config.yaml
activation: "gelu"
head_dim: 48
kernel_size: 31
muon_scale: "spectral"
momentum: 0.95
epochs: 63.1
lr_schedule: "cosine"
Rows from expert 50 of block 3, named by matrix and row number. Rows with one number belong to one neuron. Each number is 200 + 20 x the weight over the matrix's rms, rounded and kept within 0 to 999. All counts start at 0.
# up: expert up (model.blocks.3.mlp.up, 64x128x256), inputs 0-85
# down: expert down (model.blocks.3.mlp.down, 64x256x128, transposed), outputs 0-85
up.29,226,197,173,200,180,223,207,216,203,163,224,207,191,161,195,197,190,188,218,203,183,196,198,187,216,227,226,218,182,210,214,191,229,221,204,202,196,210,237,199,198,195,195,220,194,221,191,188,168,204,193,193,217,179,182,198,175,195,212,178,198,189,209,159,207,199,184,208,203,198,208,190,198,190,185,207,217,199,214,213,220,200,198,191,166,194
up.30,193,209,176,197,185,228,248,250,187,167,195,185,176,179,220,184,181,169,205,187,279,184,186,190,167,218,197,210,198,208,201,196,215,198,216,188,212,232,231,210,206,201,193,209,205,208,272,208,201,179,182,205,206,241,227,187,215,199,188,208,190,194,175,233,248,194,176,219,183,195,190,210,181,191,235,189,244,213,211,172,222,238,227,192,239,207
up.31,258,210,199,200,224,195,169,220,200,227,229,205,219,164,193,182,97,189,192,228,190,170,212,232,219,201,213,192,183,170,192,202,184,186,195,186,180,197,220,244,214,234,225,152,251,188,178,195,213,244,214,192,221,189,246,193,148,196,205,171,237,208,212,170,215,176,183,165,213,194,255,254,172,170,168,213,208,172,197,159,155,180,191,237,213,215
up.32,209,200,188,199,206,206,224,221,208,194,194,200,190,201,199,196,213,197,205,183,214,207,203,202,218,201,194,192,191,213,192,186,194,214,205,206,195,197,187,197,196,206,196,206,191,197,214,205,196,202,215,220,195,200,198,187,193,201,200,203,203,203,183,202,195,204,204,201,206,203,186,203,206,192,202,219,192,203,194,189,196,200,210,197,206,199
up.33,223,221,231,193,145,168,203,184,173,186,204,187,221,163,179,200,198,249,167,195,195,195,210,231,205,205,196,169,180,170,207,196,229,205,230,184,208,222,223,217,222,192,182,191,220,211,171,171,183,176,221,178,200,192,214,188,223,204,191,221,189,194,227,194,189,163,169,205,194,190,213,200,219,242,191,187,214,181,198,205,194,180,237,206,176,237
up.34,198,184,193,165,229,186,209,221,226,179,192,228,212,160,174,198,195,186,178,180,197,206,207,176,177,190,187,200,167,164,193,202,214,202,199,196,193,193,184,174,173,221,206,199,189,210,201,212,191,189,224,179,223,252,177,204,204,241,218,239,210,199,194,195,216,222,184,218,185,199,196,204,220,208,224,190,210,193,196,205,160,189,226,199,223,189
up.35,205,184,181,194,189,217,225,205,199,205,189,204,212,191,200,201,178,187,205,175,237,212,182,200,175,209,203,187,178,223,197,193,211,201,186,175,196,213,200,197,200,187,208,194,167,203,170,197,216,209,172,170,188,209,188,219,186,164,228,201,225,201,192,214,204,228,195,215,213,197,178,231,231,164,217,205,166,188,194,223,167,170,188,192,224,146
up.36,275,199,216,173,199,202,229,189,208,213,224,231,195,180,184,214,238,194,180,144,226,213,185,174,173,193,211,204,217,197,201,185,185,159,112,211,197,193,205,177,178,197,240,231,120,220,198,220,196,189,238,149,161,220,187,189,179,184,228,207,290,207,215,175,182,224,187,183,207,220,207,202,155,187,204,182,141,144,208,214,173,164,217,163,195,163
up.37,186,188,216,210,203,194,220,175,203,185,203,204,192,232,191,177,230,194,174,223,201,191,227,210,199,177,212,206,166,195,192,199,215,205,222,176,169,188,164,198,244,210,206,205,221,234,231,239,208,190,200,208,219,169,210,177,228,194,206,205,213,202,183,192,234,194,210,172,177,197,191,221,204,201,177,210,161,243,205,160,189,211,215,194,175,217
up.38,200,205,203,196,208,223,199,193,195,214,200,222,185,212,214,203,200,199,169,202,211,201,189,187,195,209,200,200,196,198,200,218,188,211,183,209,199,195,195,197,206,183,185,211,203,197,184,181,201,207,191,203,211,209,204,191,189,208,209,194,209,213,206,208,196,197,179,212,185,188,197,223,187,194,208,184,193,189,203,206,187,200,194,191,204,191
up.39,185,205,192,204,182,201,211,221,175,210,214,193,212,234,190,209,170,194,165,195,209,216,233,224,206,189,215,205,233,211,193,216,203,223,181,209,202,187,205,204,221,179,172,221,185,209,234,179,192,220,202,197,191,176,216,212,194,212,217,209,202,211,201,198,193,187,213,198,174,200,198,193,207,194,208,191,191,200,207,202,190,195,201,208,221,217
up.40,248,236,149,216,187,213,209,191,201,194,214,187,170,217,192,186,226,214,173,212,215,197,167,219,214,199,195,229,171,181,186,192,211,205,178,211,196,210,196,186,178,214,213,177,171,200,215,206,207,211,199,190,194,209,209,197,181,245,179,206,229,189,197,202,180,219,198,202,182,225,183,207,202,195,231,182,181,172,208,196,193,196,194,198,219,183
up.41,218,214,185,239,163,209,202,196,200,210,183,208,214,292,242,238,232,201,191,213,190,205,166,201,154,230,205,205,228,232,197,232,237,182,268,182,219,171,286,211,253,226,197,216,167,245,201,179,156,161,235,204,217,210,171,186,173,188,210,142,229,199,172,238,208,241,205,204,179,193,222,216,165,199,209,242,130,257,218,164,210,214,183,228,227,217
up.42,243,205,196,191,181,201,209,224,171,211,205,217,196,211,194,173,224,196,193,166,222,200,193,222,210,214,158,191,217,187,187,205,231,198,186,184,210,203,197,202,220,200,198,194,155,182,220,233,201,187,182,201,198,214,202,222,191,211,181,227,222,198,173,198,204,189,205,197,187,176,166,169,199,177,198,198,196,193,208,213,202,187,181,190,189,188
up.43,188,196,200,193,199,197,200,205,214,198,208,198,192,221,197,198,200,195,188,210,181,208,199,205,191,193,207,196,224,217,207,208,197,201,200,190,207,198,205,230,220,196,198,188,191,209,185,193,208,211,226,209,201,209,192,196,206,200,196,191,206,205,211,202,182,197,203,209,191,184,204,204,218,211,212,203,194,216,193,169,187,198,199,199,203,195
up.44,203,199,200,206,163,266,185,233,190,206,194,203,188,177,191,185,186,186,195,191,303,202,213,183,201,209,233,216,206,217,194,179,211,213,186,207,205,199,191,249,209,207,178,199,179,201,209,213,197,225,152,182,224,196,218,212,229,204,194,180,204,199,194,230,255,201,221,188,233,224,220,202,209,191,209,222,194,215,210,161,166,195,210,198,195,205
up.45,218,214,204,192,211,217,214,196,197,204,196,196,211,215,181,194,190,218,201,189,230,197,200,201,225,187,193,197,193,206,194,205,179,199,208,191,202,188,218,214,202,194,191,206,204,173,179,204,217,209,189,191,194,205,197,202,203,212,213,203,213,210,196,210,211,219,211,207,197,206,185,205,173,197,204,191,190,206,198,201,220,185,203,192,186,200
up.46,204,211,207,204,194,207,202,161,223,176,190,181,204,216,146,196,164,219,201,208,228,212,192,226,197,184,217,211,172,174,170,203,200,184,218,175,212,248,208,202,191,217,174,191,189,224,186,235,205,225,174,201,196,207,194,194,204,217,179,225,192,186,196,221,208,169,231,167,195,194,184,195,194,209,202,210,211,206,211,180,212,173,240,176,226,210
up.47,237,192,198,216,220,214,188,202,198,196,210,205,204,189,206,201,193,197,213,194,214,193,194,178,217,213,192,197,198,186,196,225,227,216,200,217,230,193,186,202,217,212,174,191,204,198,210,191,191,183,206,211,195,192,223,223,206,209,187,214,202,220,170,213,216,182,163,174,220,196,192,196,203,210,191,185,200,183,210,195,218,167,193,219,172,199
up.48,239,181,166,223,209,198,186,218,181,246,195,217,187,183,196,186,167,227,175,261,178,171,171,220,222,227,191,197,201,232,190,208,210,187,227,199,219,218,170,198,235,215,228,204,195,203,207,145,221,177,159,214,212,218,204,185,187,231,190,210,196,223,181,160,169,211,162,221,168,212,207,177,217,204,222,191,152,196,188,246,188,194,220,194,204,170
up.49,226,207,183,206,216,175,219,227,188,212,176,212,178,219,203,175,206,182,223,230,239,232,206,202,142,199,157,187,201,196,185,197,220,193,160,195,214,198,173,175,220,180,205,187,181,192,222,217,177,198,193,194,227,210,194,192,190,168,213,209,214,211,185,189,166,177,174,220,174,187,165,220,222,152,236,204,167,202,227,216,196,194,202,194,187,164
up.50,209,209,223,177,197,208,232,209,177,225,191,202,155,206,155,192,205,202,205,206,219,212,216,190,199,221,174,193,230,196,176,212,182,216,185,179,202,198,222,168,211,214,184,175,194,159,211,220,217,181,165,204,172,197,157,172,224,218,208,173,201,183,192,191,222,234,186,224,178,188,221,194,168,191,201,169,209,221,179,205,189,157,235,148,224,156
up.51,203,180,171,191,198,218,203,213,195,189,183,187,189,196,208,179,214,167,210,169,216,199,200,176,183,236,209,186,195,212,181,161,203,193,174,176,189,182,158,231,223,195,171,212,206,211,174,132,224,216,193,196,203,194,222,190,205,212,169,276,198,198,210,194,194,187,183,158,211,183,243,207,209,212,188,185,242,223,223,212,191,168,214,176,224,191
up.52,238,185,206,207,187,225,247,201,187,226,219,203,199,224,176,174,183,167,178,216,262,173,220,167,217,213,197,228,161,217,198,169,186,211,156,194,158,179,197,154,234,194,166,184,183,194,177,210,219,199,259,187,203,199,191,227,210,194,158,214,182,203,195,187,219,190,173,221,222,214,141,208,193,225,244,226,237,205,225,191,150,139,248,193,205,172
up.53,206,222,201,169,221,183,216,217,187,187,226,209,203,150,150,200,177,214,199,182,219,175,206,171,201,219,226,208,194,212,195,187,158,229,198,202,233,172,191,198,169,221,226,204,188,219,187,187,222,199,220,206,183,196,188,200,215,240,185,223,236,183,203,240,224,171,170,198,215,203,181,213,199,200,215,209,151,189,206,245,203,198,192,161,232,192
up.54,210,192,193,184,228,215,208,195,175,198,205,210,213,190,183,194,186,179,199,205,226,206,200,207,188,199,213,187,186,196,181,171,221,207,192,194,200,204,199,205,189,194,197,218,187,236,208,181,213,197,184,216,182,220,212,213,199,216,194,208,214,192,191,213,210,187,185,186,213,179,196,213,213,199,218,210,209,196,222,190,190,185,186,197,197,196
up.55,209,201,194,201,184,249,207,186,202,204,207,192,204,187,197,221,192,191,180,178,216,189,196,204,182,185,226,218,199,205,207,190,169,187,231,207,188,192,208,227,199,200,200,205,176,243,175,222,192,214,180,169,198,162,201,217,190,208,196,211,195,186,176,222,219,183,193,195,220,217,183,182,215,197,215,192,178,154,208,197,215,184,184,182,213,191
up.56,188,212,192,183,195,204,195,192,192,196,214,189,189,217,175,202,216,198,172,234,182,196,221,195,183,207,198,161,209,169,178,215,173,212,183,211,179,203,199,192,199,199,191,189,222,186,194,193,196,201,189,223,196,191,193,209,201,213,210,199,207,223,183,212,210,218,185,162,205,215,209,183,213,207,217,199,216,225,202,202,225,174,229,215,216,182
up.57,190,202,202,199,210,200,205,192,193,205,203,193,199,213,191,218,204,190,199,212,201,209,213,199,200,196,201,195,195,207,207,218,214,202,194,183,206,188,200,206,196,222,215,210,185,214,210,190,206,216,190,196,200,191,224,177,186,199,210,185,177,196,198,175,188,180,200,183,203,193,207,190,201,190,198,206,205,183,197,186,199,201,210,224,206,200
up.58,297,199,233,206,243,200,230,200,207,166,187,238,247,137,209,218,183,223,247,174,273,205,161,208,219,222,137,169,175,158,184,182,210,249,245,195,155,216,210,283,213,168,249,187,183,210,195,248,195,183,190,179,187,155,213,226,232,182,190,211,207,182,194,276,225,238,139,178,165,190,173,164,203,155,207,259,190,196,194,154,266,243,179,175,252,188
up.59,185,208,196,217,214,203,208,203,210,195,209,202,178,185,206,199,186,185,186,203,188,192,216,177,200,197,175,194,186,190,185,236,223,176,202,187,208,187,188,210,216,202,203,207,211,221,202,194,196,218,186,222,186,202,199,203,211,176,220,177,153,205,197,202,202,194,197,202,175,186,199,221,201,210,195,181,195,217,186,196,172,193,196,174,203,216
up.60,169,223,200,191,193,228,234,191,207,182,210,207,167,221,189,201,230,202,203,200,207,206,203,183,220,206,187,203,198,216,166,205,223,212,221,209,180,217,201,170,197,227,208,178,172,202,188,189,196,185,198,200,211,173,198,209,204,198,183,198,215,211,192,185,177,183,197,227,177,200,214,231,194,180,220,184,228,195,220,230,194,173,195,205,236,188
up.61,206,214,197,186,213,227,215,242,206,195,188,200,202,224,185,187,197,195,196,196,208,217,203,159,199,214,183,196,214,181,191,215,236,197,232,191,176,209,234,254,187,197,187,189,196,207,199,213,191,188,185,183,202,198,201,233,213,210,193,203,209,208,187,177,224,199,198,191,224,202,197,208,205,206,208,219,215,224,210,202,194,188,208,177,245,198
up.62,218,197,191,194,176,221,216,182,192,202,205,205,179,202,188,201,207,193,215,188,225,187,171,180,188,201,224,210,189,199,193,193,230,207,145,193,168,216,216,200,205,209,208,205,165,202,180,207,214,206,204,197,181,184,205,190,192,213,225,229,210,200,197,198,207,206,201,182,205,197,196,191,217,199,219,194,208,211,189,207,189,186,191,208,201,171
up.63,189,172,194,170,198,208,198,221,207,201,195,232,177,274,198,191,259,176,219,222,206,179,226,199,207,205,161,189,222,160,177,222,212,235,188,160,157,224,231,219,146,180,191,228,207,228,203,177,178,192,200,217,231,154,185,156,217,238,199,162,205,150,205,160,219,155,219,155,223,194,249,202,207,210,150,208,285,208,193,190,185,240,158,122,187,199
up.64,208,251,207,225,179,224,212,229,195,217,192,184,198,201,206,201,219,214,178,179,202,218,179,185,167,205,204,218,190,197,202,192,213,205,154,179,195,214,230,185,212,214,228,192,191,219,193,145,187,223,180,183,151,168,175,181,226,191,211,203,198,216,215,198,228,167,163,202,204,202,221,182,174,196,193,176,193,197,183,174,209,216,197,218,201,185
up.65,211,183,188,196,185,192,206,217,182,209,220,198,211,218,193,189,184,205,194,212,166,183,215,198,216,189,188,204,198,161,211,219,166,223,193,203,205,189,189,235,207,226,189,196,238,191,195,207,188,204,211,166,185,195,205,172,224,191,202,201,199,215,203,258,216,174,222,216,208,201,182,198,207,196,174,195,196,178,179,213,214,187,238,211,194,193
up.66,214,207,185,191,184,199,205,199,207,198,215,205,203,219,185,213,188,212,198,203,190,197,198,204,199,206,200,223,186,172,188,197,220,212,171,197,188,207,198,190,190,192,195,208,182,197,195,201,206,192,173,184,191,201,196,209,194,197,190,200,207,181,208,198,191,190,202,201,211,205,200,213,207,214,210,179,192,178,194,207,201,194,192,191,207,191
up.67,189,181,211,182,160,190,190,188,206,191,214,204,227,223,189,186,180,194,239,235,222,178,204,184,217,190,191,209,182,201,215,226,229,201,219,206,211,206,188,188,202,185,185,205,203,196,223,209,193,198,246,209,198,174,173,206,215,189,194,215,211,198,197,201,199,152,193,185,182,204,188,201,189,183,185,162,209,163,178,218,189,213,209,191,201,203
up.68,170,194,180,206,193,222,214,207,182,193,200,192,221,155,179,211,176,204,172,203,209,192,210,192,214,184,205,191,207,198,200,231,189,202,229,177,180,186,192,207,208,204,191,196,223,197,209,172,192,207,189,185,216,203,241,237,221,222,186,189,194,224,203,254,176,178,184,192,198,194,220,204,189,203,201,196,233,237,203,187,195,198,198,221,209,200
down.29,207,183,195,193,210,223,202,201,175,203,194,224,189,171,200,220,200,200,180,168,226,193,203,213,197,203,184,194,217,123,183,185,202,196,215,218,180,203,242,207,155,210,209,192,133,210,179,200,210,194,175,200,212,189,230,208,206,200,196,173,199,181,170,249,222,224,191,222,177,189,195,208,205,185,203,197,208,221,193,188,179,207,191,211,206,234
down.30,192,181,215,195,215,219,205,173,216,211,196,240,221,186,193,192,188,212,188,201,196,183,214,224,217,216,186,177,201,216,226,189,198,185,182,160,205,195,141,205,208,186,244,216,166,199,191,201,205,196,202,200,204,180,199,205,210,198,199,232,229,194,219,193,193,196,165,192,231,207,199,195,203,183,195,211,198,196,195,226,173,178,153,195,208,178
down.31,128,228,211,205,221,220,195,240,174,194,196,212,189,197,194,170,204,200,193,224,173,207,182,213,199,200,179,209,251,207,207,213,202,207,194,180,193,200,171,206,179,186,250,211,193,216,168,208,200,198,159,206,184,151,186,194,196,198,196,133,206,191,201,220,194,173,244,208,218,177,171,200,226,206,183,196,187,205,211,208,255,225,207,197,193,162
down.32,170,199,208,196,208,219,196,189,212,203,199,198,205,192,200,194,200,187,190,204,213,195,204,193,199,200,187,198,213,197,197,180,200,191,183,196,193,199,201,211,200,194,187,204,230,161,196,203,203,211,202,206,215,163,187,206,203,196,201,219,204,188,180,187,218,218,211,202,205,180,219,199,196,186,204,199,207,200,203,194,183,196,195,218,206,186
down.33,190,197,201,199,207,221,220,228,187,209,216,171,186,205,201,202,193,196,200,180,266,212,203,227,195,203,224,182,217,217,173,205,198,165,185,200,205,200,154,166,157,181,225,209,213,218,195,203,204,193,196,206,184,187,210,199,210,207,197,218,208,185,188,253,213,227,230,174,150,192,204,192,204,196,199,203,195,195,197,203,183,193,196,203,217,207
down.34,253,204,194,195,234,198,187,150,197,201,193,215,206,216,197,185,211,205,196,206,255,204,224,197,184,210,234,215,210,210,192,241,193,193,241,205,189,197,209,204,216,180,200,215,211,205,206,205,200,203,220,197,207,229,198,192,197,201,200,196,224,191,215,146,196,201,186,161,212,169,203,199,201,214,202,190,206,190,192,209,184,193,174,186,196,225
down.35,229,188,216,202,237,198,198,249,233,199,208,202,178,192,205,220,215,206,203,194,203,195,197,208,202,202,222,223,180,193,219,180,200,222,132,217,207,198,219,176,210,220,205,213,234,224,203,202,211,204,242,196,209,187,162,215,197,196,197,241,159,190,208,147,178,195,168,187,170,225,161,199,208,201,207,188,198,213,204,184,202,194,220,211,191,250
down.36,133,183,202,199,204,168,203,203,174,192,199,184,184,229,207,183,193,202,181,211,170,208,241,192,215,179,215,216,213,219,190,190,201,185,223,189,204,197,148,208,219,208,225,199,234,218,198,199,195,197,198,201,194,247,190,205,196,204,202,184,203,223,228,167,174,158,232,206,183,191,190,198,194,202,203,210,193,205,182,201,163,219,246,176,192,226
down.37,200,202,208,202,155,234,190,190,207,195,183,194,194,217,192,204,181,198,196,219,193,189,183,172,206,210,220,201,253,213,186,216,196,208,192,206,183,204,195,163,210,180,216,182,212,200,205,198,202,198,241,198,193,202,205,195,199,201,201,199,221,210,197,172,183,201,233,222,257,187,209,199,184,192,199,203,193,210,202,197,199,193,215,191,206,212
down.38,195,200,202,196,190,201,201,205,179,204,201,182,190,192,202,196,198,194,214,194,190,191,189,185,194,203,211,189,199,199,200,198,196,212,209,201,198,205,233,210,204,211,186,196,210,191,197,197,200,203,179,204,226,204,221,192,200,195,197,210,201,203,209,201,190,179,197,200,207,201,198,201,200,197,205,199,193,205,203,187,214,200,218,205,201,180
down.39,174,195,190,203,203,162,198,170,218,205,183,218,210,224,207,189,208,187,209,196,194,203,191,195,197,193,203,186,181,182,172,191,200,218,229,197,204,192,217,196,172,210,202,189,220,173,183,193,198,206,179,200,189,252,190,193,196,193,202,194,191,184,211,207,197,180,200,213,231,195,202,218,201,192,194,194,224,213,193,182,159,205,198,205,208,172
down.40,165,197,187,200,235,212,204,159,188,201,179,198,205,209,202,212,229,191,198,197,216,210,215,210,188,197,214,205,190,184,222,210,197,218,224,177,204,202,189,205,182,192,197,194,218,215,200,198,199,196,215,196,202,190,197,199,217,194,199,197,213,194,229,132,227,173,229,210,202,192,207,190,186,197,205,205,211,215,194,202,157,171,212,208,197,226
down.41,218,216,215,197,200,222,187,208,222,192,224,196,194,182,200,196,185,201,206,205,168,207,244,211,201,201,225,231,223,194,235,112,199,178,174,207,203,194,176,222,214,181,220,183,139,161,195,197,193,206,242,195,203,260,260,206,194,182,217,163,204,196,225,241,171,168,192,219,181,181,215,190,191,210,200,198,231,177,190,201,219,220,187,199,210,259
down.42,206,197,201,199,184,215,202,252,219,202,209,190,184,216,204,211,204,194,197,202,214,205,220,216,213,208,194,170,181,207,188,208,198,178,193,175,220,198,218,176,216,187,217,197,176,190,204,206,204,199,286,205,196,191,232,206,216,195,213,185,233,205,181,191,201,208,188,186,243,167,197,198,190,187,185,207,193,216,202,208,180,173,213,218,199,208
down.43,209,208,199,200,190,207,191,208,203,197,206,189,199,198,200,202,195,199,207,192,200,203,214,196,207,191,195,210,192,190,198,177,200,187,172,202,215,203,194,181,219,207,185,213,228,194,213,198,198,195,177,208,195,190,213,194,202,197,203,208,205,176,193,214,214,211,204,218,218,213,209,190,210,193,193,198,210,216,206,195,182,199,198,191,205,188
down.44,199,190,208,203,232,202,211,207,221,197,196,185,203,193,203,163,193,197,203,197,200,186,189,193,208,216,186,169,199,223,207,211,208,186,165,165,203,200,212,199,204,196,259,186,205,217,200,198,197,196,179,197,211,220,187,209,199,191,202,173,173,207,208,213,219,192,157,184,227,182,209,203,204,200,205,197,186,207,190,194,209,197,223,217,212,173
down.45,166,204,195,201,224,194,193,184,206,199,212,197,206,195,201,192,203,189,204,210,178,202,199,186,201,196,203,190,191,214,188,228,197,204,219,183,197,199,172,197,199,206,213,209,232,195,207,207,199,203,204,202,224,208,191,205,192,197,201,209,181,198,193,179,200,187,187,208,183,186,203,198,200,202,197,204,217,200,211,204,170,210,221,207,198,183
down.46,179,236,164,194,222,205,200,148,177,206,240,192,208,170,211,226,211,190,226,205,149,191,172,198,215,205,228,187,213,244,202,269,206,224,216,220,192,204,185,195,216,214,234,193,211,208,202,188,207,191,195,193,203,264,218,194,194,196,199,250,182,217,214,158,213,243,197,194,187,207,212,219,194,206,197,201,196,218,215,216,198,172,204,197,210,186
down.47,178,216,197,199,177,234,205,230,228,204,213,201,193,199,203,252,212,199,175,197,245,199,204,252,218,214,197,202,199,184,222,226,200,221,219,216,204,196,257,184,205,197,161,214,150,183,212,196,206,188,211,202,174,145,257,197,213,204,194,232,214,204,193,226,169,223,203,203,208,223,186,196,199,195,196,204,206,195,206,204,170,193,192,195,194,217
down.48,194,206,199,192,150,193,201,150,229,192,221,187,206,200,196,191,214,192,191,208,249,181,200,191,167,208,208,207,185,230,216,210,197,227,285,217,192,200,188,227,176,185,154,190,202,155,195,201,191,202,269,191,204,188,217,189,201,203,197,155,165,215,213,186,171,188,202,179,202,230,174,201,206,199,194,207,195,215,198,194,207,192,165,191,200,197
down.49,247,179,211,193,221,207,184,194,156,198,223,167,195,187,198,197,216,208,159,204,217,192,241,188,208,185,203,212,174,160,202,189,203,154,146,192,194,204,220,206,231,185,215,191,185,173,183,202,203,194,287,207,176,172,197,205,215,200,196,202,236,197,183,184,209,212,209,172,233,219,218,196,195,195,212,194,200,236,194,217,137,152,236,197,184,257
down.50,110,214,202,202,131,193,202,147,164,199,203,170,201,239,201,271,210,202,207,207,116,208,199,229,161,193,191,209,157,208,201,270,196,206,246,211,200,195,122,173,186,201,192,186,223,218,189,202,200,210,164,207,225,235,182,197,189,191,200,176,168,207,199,140,204,210,157,219,181,198,236,196,180,203,206,199,192,214,204,221,224,149,196,197,208,209
down.51,193,199,216,206,230,205,195,202,227,204,195,124,201,228,197,219,176,196,191,188,252,197,208,249,205,208,205,206,230,172,203,142,206,180,241,181,195,205,197,181,207,176,194,207,198,192,199,196,202,202,218,211,193,164,185,192,199,200,198,167,190,202,201,201,194,178,220,181,272,196,185,201,213,207,206,210,189,221,189,210,216,180,178,194,216,186
down.52,212,194,209,202,196,223,181,212,184,193,190,193,197,229,202,233,194,202,176,192,235,235,194,140,173,203,206,200,225,219,179,212,198,202,240,176,200,196,216,197,224,193,276,202,166,185,205,210,191,206,198,194,200,169,249,189,206,203,202,219,216,222,219,227,253,156,163,198,248,205,188,187,191,195,194,178,191,212,193,228,166,214,202,219,203,188
down.53,180,173,203,199,242,165,197,184,209,197,215,175,205,212,204,240,199,192,215,181,225,196,209,212,190,190,191,201,262,206,202,235,197,215,214,199,195,194,128,233,198,226,201,198,231,181,208,196,201,196,208,201,203,186,182,197,190,204,205,206,219,194,227,200,169,166,198,207,200,171,174,190,197,205,200,192,198,191,200,188,202,212,181,199,205,229
down.54,189,231,203,205,166,201,200,209,223,200,176,224,199,217,203,203,186,192,171,205,240,225,206,225,198,226,202,225,186,211,229,200,200,219,146,195,194,202,242,202,227,185,192,183,122,238,187,193,200,210,230,200,198,229,205,209,195,202,194,193,223,230,204,185,150,222,186,184,203,168,191,212,185,208,213,206,177,204,211,197,209,179,220,197,204,251
down.55,219,205,194,202,200,158,202,227,216,196,195,215,202,194,200,180,194,202,203,203,191,206,204,192,213,196,205,201,201,224,209,230,202,189,207,207,182,202,172,198,196,220,187,188,186,203,205,201,201,201,193,198,216,234,188,210,193,211,203,191,213,215,207,180,192,210,188,206,191,205,188,200,198,220,208,202,214,190,203,204,171,195,196,210,187,194
down.56,214,180,196,202,170,235,207,214,172,194,193,183,187,200,193,202,210,210,186,206,161,213,155,188,220,199,213,199,213,159,227,213,202,226,261,190,210,203,206,187,200,208,179,179,233,204,192,201,201,209,178,198,224,194,202,199,203,201,204,205,213,212,196,166,259,207,203,189,188,199,205,198,207,207,204,195,214,184,207,211,202,224,187,195,210,238
down.57,184,207,202,198,199,190,208,201,216,194,188,199,190,214,204,186,189,193,209,207,187,186,196,206,213,194,219,204,221,203,197,171,204,214,202,211,204,198,204,225,178,225,174,174,186,192,201,200,199,198,203,199,211,191,182,200,207,206,204,227,216,188,191,242,222,197,199,201,224,186,203,207,205,193,190,198,215,199,198,178,190,215,203,207,206,192
down.58,143,193,219,200,257,180,198,230,219,205,192,215,181,196,196,204,212,196,204,187,176,191,175,185,211,177,222,201,190,240,227,204,201,152,185,184,197,205,156,206,199,221,169,202,267,244,212,203,199,191,255,190,224,192,188,206,206,204,208,224,228,203,194,231,188,205,196,179,138,199,232,193,175,227,229,202,220,151,201,217,189,188,197,190,187,234
down.59,200,197,187,205,211,215,204,203,188,197,196,192,197,187,195,208,180,199,199,198,204,194,171,166,202,197,227,198,200,169,205,170,196,219,190,199,193,196,240,203,193,214,181,204,192,186,207,195,196,192,213,203,204,192,186,196,199,202,206,229,215,191,191,203,213,206,190,212,230,189,186,205,215,190,204,205,203,200,186,186,180,211,206,189,189,183
down.60,154,201,197,201,203,195,223,190,218,206,195,197,211,188,201,224,208,205,222,187,144,206,190,172,210,209,190,202,201,183,211,190,197,176,225,223,209,203,174,205,206,182,218,219,206,212,217,207,197,198,132,205,205,199,187,214,208,190,196,178,164,226,187,253,241,225,168,182,128,210,231,182,176,194,197,197,197,211,190,211,236,208,188,202,186,181
down.61,155,201,193,200,187,197,200,182,172,198,199,196,215,209,202,207,189,191,217,199,187,207,201,207,201,203,199,211,216,214,194,218,199,198,140,188,202,200,159,174,214,210,202,206,173,205,190,207,197,201,197,197,204,230,216,197,210,192,192,160,214,179,208,204,220,214,212,210,185,201,223,198,195,195,202,194,201,202,209,212,209,188,210,195,194,188
down.62,202,189,196,200,218,202,205,203,239,198,207,191,218,192,195,200,192,215,175,227,216,200,220,225,198,196,191,210,212,211,196,213,198,173,221,190,217,200,201,200,214,199,228,188,170,214,194,195,201,201,183,200,208,165,206,205,200,202,200,187,219,200,204,190,212,207,197,197,203,222,174,190,196,214,204,203,203,202,194,192,215,215,217,194,195,193
down.63,202,213,200,201,234,215,205,191,265,195,199,205,193,166,200,155,217,226,176,155,219,200,206,199,172,218,214,210,154,197,212,224,207,193,145,204,209,197,199,201,204,208,231,203,243,202,200,196,203,199,318,192,182,305,192,200,207,190,192,204,194,195,206,195,150,198,186,225,261,219,196,202,211,186,186,199,198,181,216,239,201,219,252,195,202,280
down.64,139,214,201,198,181,206,203,185,179,200,195,208,187,213,206,214,195,213,200,237,214,194,191,212,189,213,220,202,193,185,202,183,195,199,164,177,186,201,172,204,221,202,232,206,179,218,181,201,201,186,176,194,213,202,199,203,192,209,208,182,207,215,192,234,169,205,202,184,260,201,169,204,207,204,210,200,219,203,205,187,154,201,209,190,202,153
down.65,198,195,199,203,201,197,188,179,184,200,202,182,208,194,204,214,201,187,216,201,174,203,171,184,200,198,207,194,217,218,184,221,206,204,171,189,197,202,169,203,171,224,172,190,212,186,208,200,200,200,195,199,182,210,187,189,204,210,199,196,199,188,187,162,203,214,231,196,190,183,205,205,214,208,198,198,215,206,207,189,187,213,187,197,203,192
down.66,218,192,199,206,199,210,198,196,196,202,212,212,192,191,201,192,202,189,221,196,209,200,198,217,206,200,212,199,195,216,183,184,199,225,174,200,206,202,184,203,191,212,199,198,209,198,196,198,201,190,205,207,203,209,223,196,199,196,200,213,195,191,209,202,225,194,194,197,225,211,176,207,198,194,199,204,198,210,203,206,193,190,198,199,194,186
down.67,230,187,200,193,215,196,204,175,180,193,202,208,199,181,202,229,190,193,202,188,204,190,202,178,188,185,193,192,192,199,189,203,201,205,195,221,195,193,163,178,193,201,221,228,224,191,190,196,197,201,215,212,199,204,204,198,202,206,197,196,209,205,203,222,201,202,199,210,199,212,191,198,197,198,206,200,198,217,213,195,238,208,198,190,193,198
down.68,256,202,212,196,237,199,211,200,209,204,199,203,205,204,202,192,194,208,201,193,176,190,183,192,197,204,177,187,186,198,211,188,203,186,150,218,199,199,218,192,204,186,164,196,245,188,195,196,203,191,172,201,204,186,189,200,221,206,201,234,174,203,211,206,198,207,187,201,182,165,221,189,224,193,194,186,175,195,210,214,199,224,194,194,207,183